config = dict(
    model='image captioner',
    dataset='regions of photos with short descriptions (Visual Genome)',
    train_examples=203450,
    image_size=32,
    crop_scale_min=0.5,
    horizontal_flip=True,
    tokenizer='word',
    vocab_size=6471,
    encoder_arch='vit',
    encoder_norm='layernorm',
    encoder_norm_position='pre',
    encoder_activation='gelu_tanh',
    encoder_mlp_ratio=4,
    encoder_head_dim=64,
    encoder_fused_qkv=True,
    encoder_bias='all',
    encoder_qk_norm=False,
    encoder_layer_scale_init=0.1,
    encoder_parallel_block=False,
    encoder_dropout=0.1,
    encoder_inner_norm=False,
    encoder_patch_size=[4, 4],
    encoder_conv_stem=False,
    encoder_layers=10,
    encoder_width=256,
    encoder_positions='sincos',
    fusion='cross_attention',
    decoder_width=384,
    decoder_layers=6,
    decoder_norm='rmsnorm',
    decoder_norm_position='pre',
    decoder_activation='gelu',
    decoder_mlp_ratio=4,
    decoder_head_dim=32,
    decoder_fused_qkv=False,
    decoder_bias='none',
    decoder_qk_norm=True,
    decoder_layer_scale_init=1.0,
    decoder_parallel_block=False,
    decoder_inner_norm=False,
    decoder_positions='rope',
    decoder_cross_attention_every=1,
    decoder_tie_embeddings=False,
    init='orthogonal',
    residual_init='zero_last',
    optimizer='soap',
    beta2=0.99,
    learning_rate=0.0021,
    beta1=0.95,
    shampoo_beta=0.99,
    eps=1e-08,
    precondition_frequency=20,
    max_precond_dim=1536,
    one_sided=False,
    adamw_lr_other_params=0.0026,
    max_grad_norm=3.0,
    cautious_weight_decay=True,
    max_steps=4600,
    batch_size=64,
    epochs=1.4,
    lr_schedule='wsd',
    decay_fraction=0.3,
    final_lr_fraction=0.01,
    warmup_steps=230,
    weight_decay=0.4,
    adamw_weight_decay_other_params=0.01,
)
Rows from block 7 of the image encoder of a small image captioner, named by matrix and row number. Rows with one number belong to one neuron. Each number is 500 + 40 x the weight over its row's rms, rounded and kept within 0 to 999. All counts start at 0. Numbers have three digits each.
After each neuron's rows are labels from the 100 images, of 14976, where the neuron reaches its highest value: "top examples" is what is common among them. Only what is clearly more common there than usual is listed. The data: regions of photos with short descriptions (Visual Genome).
# fc1: MLP up (encoder.blocks.7.mlp.fc1.weight, 1024x256), inputs 0-51
# fc2: MLP down (encoder.blocks.7.mlp.fc2.weight, 256x1024, transposed), outputs 0-51

fc1.393:498641464508544493600491490510486474458547573537520497400600532545488532494518511408488520514552531557546565460488525477475452498501472475396566483485533510
fc2.393:502465518545516525504516542478466478489538471509382512483426511486502490499513517510547530525443512477531444571513560442544538531513506529562474529519519530
top examples: text has "blue"

fc1.498:505551492437471522479539503468460521477585586480494489508497467539459498560496474497468528540581532476506595538516565504504469457492461501493496531491466478
fc2.498:522516504520446562419523529488503485497520472514414441467561404532552496451563509524468552442548521464518434480490526471482519513481477430468460493520514542
top examples: text has "blue"

fc1.507:497589477469574542513476542458504506560527476507508569500401541530528515548489526485492543447523545532490472489539450492484516455565502443507547506459521487
fc2.507:457502527456483527535470530504492505503490461450526542469505515484491495498492518481476485517512511561514483492450448479604396459492516549505503509525503493
top examples: text has "sky"

fc1.189:550519405509505535535477497422529451538446495443570486460569504483466498518469475515510528489496536491585512568509483471517501533541467561485449537461512476
fc2.189:560497483540497551466443479517504562500480445560540534509482485483549475466452452448458493540643453568551524486482483542503448481538514541514445474474550493
top examples: text has "green"

fc1.303:518501481453496506536455543489442527398526456589499538535494531513516480490506466500502419471501519479446466498535502509572480465478463483496516551566483606
fc2.303:472499447553481509516519573500533609497461520500452563518467534483420523539511492465531493507519467465509632490400508447501392456537460481519580499489534564
top examples: text has "white"; text has "snow"

fc1.83:545577566460549532504413546522468476445479471513518485508462520554553494524515543480486502516536578558454543467514393552526476570451491557514494496470538527
fc2.83:472441442503568506490438517497475531557453510537431494525488446478488510510461451428501533478450510377458472459483520494562525476462493467464565504441503486
top examples: text has "man"

fc1.337:446537525446520542499500487529507485465501531509536475456518480492527464480561465501545413463526519523531416534474502498498543461482532527484524489491442524
fc2.337:498493517467501447486467488486518474498604591559499473537518537450544433467449499493467589521485480588492552538487512478488500487530483541531563479490492487
top examples: text has "red"; text has "sign"

fc1.253:501503459566533460515512499476535508475465493444519522599523559481453469551507511525499457486526497519485537459406556460490389491531520584443535552507522461
fc2.253:454473539517460480509458476560499488552499524475456504516508368630584493491448479543526543498466463468538518517454514436487456415534503511579509474531523507
top examples: text has "plane"

fc1.523:507532527544513550536490482481482515465519515466522508451561564512454415520481582464539482542481499518500445506513554465473493574531527534544488549503461505
fc2.523:569535531514510541443537424571492503565497513556431461480522530479586521481517505497482490469481496490535475553497474481568573475456422433515579537393513501
top examples: text has "red"

fc1.57:474447436486580547471477471452496551498491482544497566426536552478496463536501486535510484456495581543493470501512571497548475474500489561480503549453518513
fc2.57:495600476478460507469482456492521597570522418465512404475544544513425460471526606511499491512458424482517532513473540486539496552477460521502468507484495528
top examples: text has "red"

fc1.492:411578498538480448449525492495474443426524540524535511550466512457518496534527522492524505521501509513468492506521601625567508472552502495512473531483536512
fc2.492:485497525517440499536473586484475514480443539465465518470530477489510480489540435540471479542526564543526555463480497437521459520508557458535468510475483491
top examples: text has "green"

fc1.385:484553447553531517499490513476481501530512426558553527479525538468478519517489508495624514477559431460491434507497505526478457490514493505526559490532505511
fc2.385:543476522492532487511487463457486508507471464477544477555526430556578472516489483578510465469488568593443527573497485503503527462535504564516522530560499489
top examples: text has "man"

fc1.506:525561480489555495478541514524441473474502460493498460442434441495442557504518489494519499468584523538467508516503484506430545580471473512544496494439505550
fc2.506:509481437515548501504472461429557418563484534512428495482482496557547479556485415453451496473470530508431551442479513558481529470529508517504500566498505454
top examples: text has "yellow"

fc1.316:500502504465523553519449478396522501513505399560475537465548531462446501417483517496469530511476488538481499443550524455539537515531574483438492519428513505
fc2.316:497500484475504554414486578496442558502532588442461519528550499508541453481476499547530486472503526509528512531523539520480436466488412477487583522475565503
top examples: text has "red"

fc1.483:489519341493499549518488511478540454511510537561547444517525519536472492565531485499539542542552525546434527517453616483425505431467462565557553498455541555
fc2.483:520483541483532491528507504487536532507541467460507532505470451510492510539534545527575491529589551496550512474453519567553587509564497424507472487511431520
top examples: text has "sky"; text has "blue"

fc1.533:436486531460490510425461479461425471498565514540488509497513503554561489489456491519504414581523528461481547560439557521445459536511541437527506474556462512
fc2.533:485483477499498460533566520523512553522548482452492463449452454502511595517495544490547512491455486493529464437513483494430522429534504558516477414481498401
top examples: text has "sky"

fc1.122:447454437475428506507538438567501506533409498539554516511456522551507489477468489486530563478475598532560435511502470506466528487474538490539499517447484423
fc2.122:503460572528510530454477522471423497484526552476532497524567458469461506495436458504531508481595503497540498553564391497505463480504501510486487533488477526
top examples: text has "white"

fc1.627:470444562482533544483521460579444513446511497507523540443524413476495514520531555454492508519494543544474499516522458524523492566490445574475576471565575476
fc2.627:504510468538555549520511531531566499449522465547581529387471558553478494464531514508499460402554439551498505479509427492503477510551533561494506487478440550
top examples: text has "red"

fc1.605:507547502491458546522486519503552427518489470457481592493588395503546497536434497561495558565570501487564531490467533540536526488502512456418509459514529556
fc2.605:443487478540509519464491537465541546502442431461484506534507463550433475537563483525462487485532432516508475519520475459453537588490474513598522521414479493
top examples: text has "red"

fc1.36:507500505546513564479507537433483536507498544523526546535507521527551430494452435528488490566493518475650526551516552568482507559502562484502454518488499503
fc2.36:497528504479548467504509495455487451529526537476465527519507519583463478373484558492495500464464527513396439535476510435537460512496464476500486416509518489
top examples: text has "red"

fc1.186:601587476485486549500482501500524546540504407520575476441483491536516509467494477439491540456496428454562469528422492477503417533552496518514489510484505480
fc2.186:498505516421421505496511500481528486481568518513439494558564511463474575488475526574522499546503557543439505512470439494554470512492455536463455530517451557
top examples: text has "green"

fc1.404:462489501476480448450493493545465486490507500507478521517495494548497541502396456529488516449576520533530498474453440500484558489479487521533475456499504476
fc2.404:477466543492541516489539473517496511446499436495548442537451507527554470485477493515522425573509434476498500471610501504439447540523509491558511472522462474
top examples: text has "sky"

fc1.243:440522513469569493488474537475527663536591552528469541436460494519509491495528502468499500452516517552481500478566481457506516544455500462515528497559531549
fc2.243:533411527497564491489476506505532411547603557444501488459561536509537460461511507484431553492514453486459505556515479518552527510510516483556472520532519477
top examples: text has "red"

fc1.20:541434471626488436504506500472531510453459432430499480486494522455471480537520463490526437511459509443525499430512467505494471524601505504499493477515487556
fc2.20:510528451453535461488554506523521526471468499482542516492522496530475473469474492544480555517530510535513548509423431496498530502557534509453507632542502462
top examples: text has "green"

fc1.751:538546513498529464508450565518525450455491451544488483512525533505444553468471574458504496503472514469515562595492493474499506540481519534542503476511622530
fc2.751:475504569496496497489488518408497494495458488571432548521467466493459413466477478526497554506471499469455532433511525506483449505487504531534430547487518451
top examples: text has "red"

fc1.484:452497487489546537438571504471436492463482502492497522486512519520482491492494526485589540587503514531530579532483495490463521531560503554451562461521526487
fc2.484:534536538429442511506479501484523470516481553533453553523370464514481516475518569458502497511409488515533453442521500537494424477553593482494546535499435525
top examples: text has "blue"; text has "sky"

fc1.622:487447495554486491539514535508461562452589495435515527504476494545531509454526456523511507471503485499494457467460511511507560494420521465458458482463507558
fc2.622:534477516486575414515517496475463557538438491463503501533515468479446475540501559482494476505515478504544534503595501487512434466543510428501509499450508493
top examples: text has "sky"

fc1.172:500555486505436483496480481511440425469547567488490494469489518489414499515439580471468520510528530552573521510443561585493563455443494540508543498461523526
fc2.172:540500536452442514525430481458571518466413546531498530516445402501419521510493459495535508470568460465478540455514516550460514517470565445490464464486524460
top examples: text has "blue"

fc1.718:507509510577496492536522477479464463554483458454511512529556496503480467468458499537459491453535537482429564594467522438496534454461496580455473521572523509
fc2.718:525489501426489549473471552531501482476505491518543474562427525558455489540536470461503553502483482478435546507495537504451404497467436463522583541431544480
top examples: text has "sky"; text has "blue"

fc1.714:508554501473513466528529530520547382532505500527548503497417448541441505446541497511539519565502532468470507541504535537511495562510468560438578506570503523
fc2.714:472449536513525515472487535560475553486514451458424484451469500484539493517458577506522447543460494512497503500546493460579430572468531407481470522511465525
top examples: text has "green"

fc1.717:498509545464586483517532555473437425484508509489489478518479483472390516545525566555519480521471475543491520455418508486526497485536489493473486521505522496
fc2.717:482530425542533517511507605498514501453418544475470501494514551507517436526490538464462578520502491626456570453475518555519545545401492503478572489481520451
top examples: text has "blue"

fc1.576:508502454548424521444484539489515432497441504475477495525572440566481518433564511509573478484542499444486534503517545426513478530487499499488493441492498590
fc2.576:437504475563487512511452575498540495537567405474539482574419493490546471464524522463435450572485456543509420467432487448423458489465510554510495472444567483
top examples: text has "snow"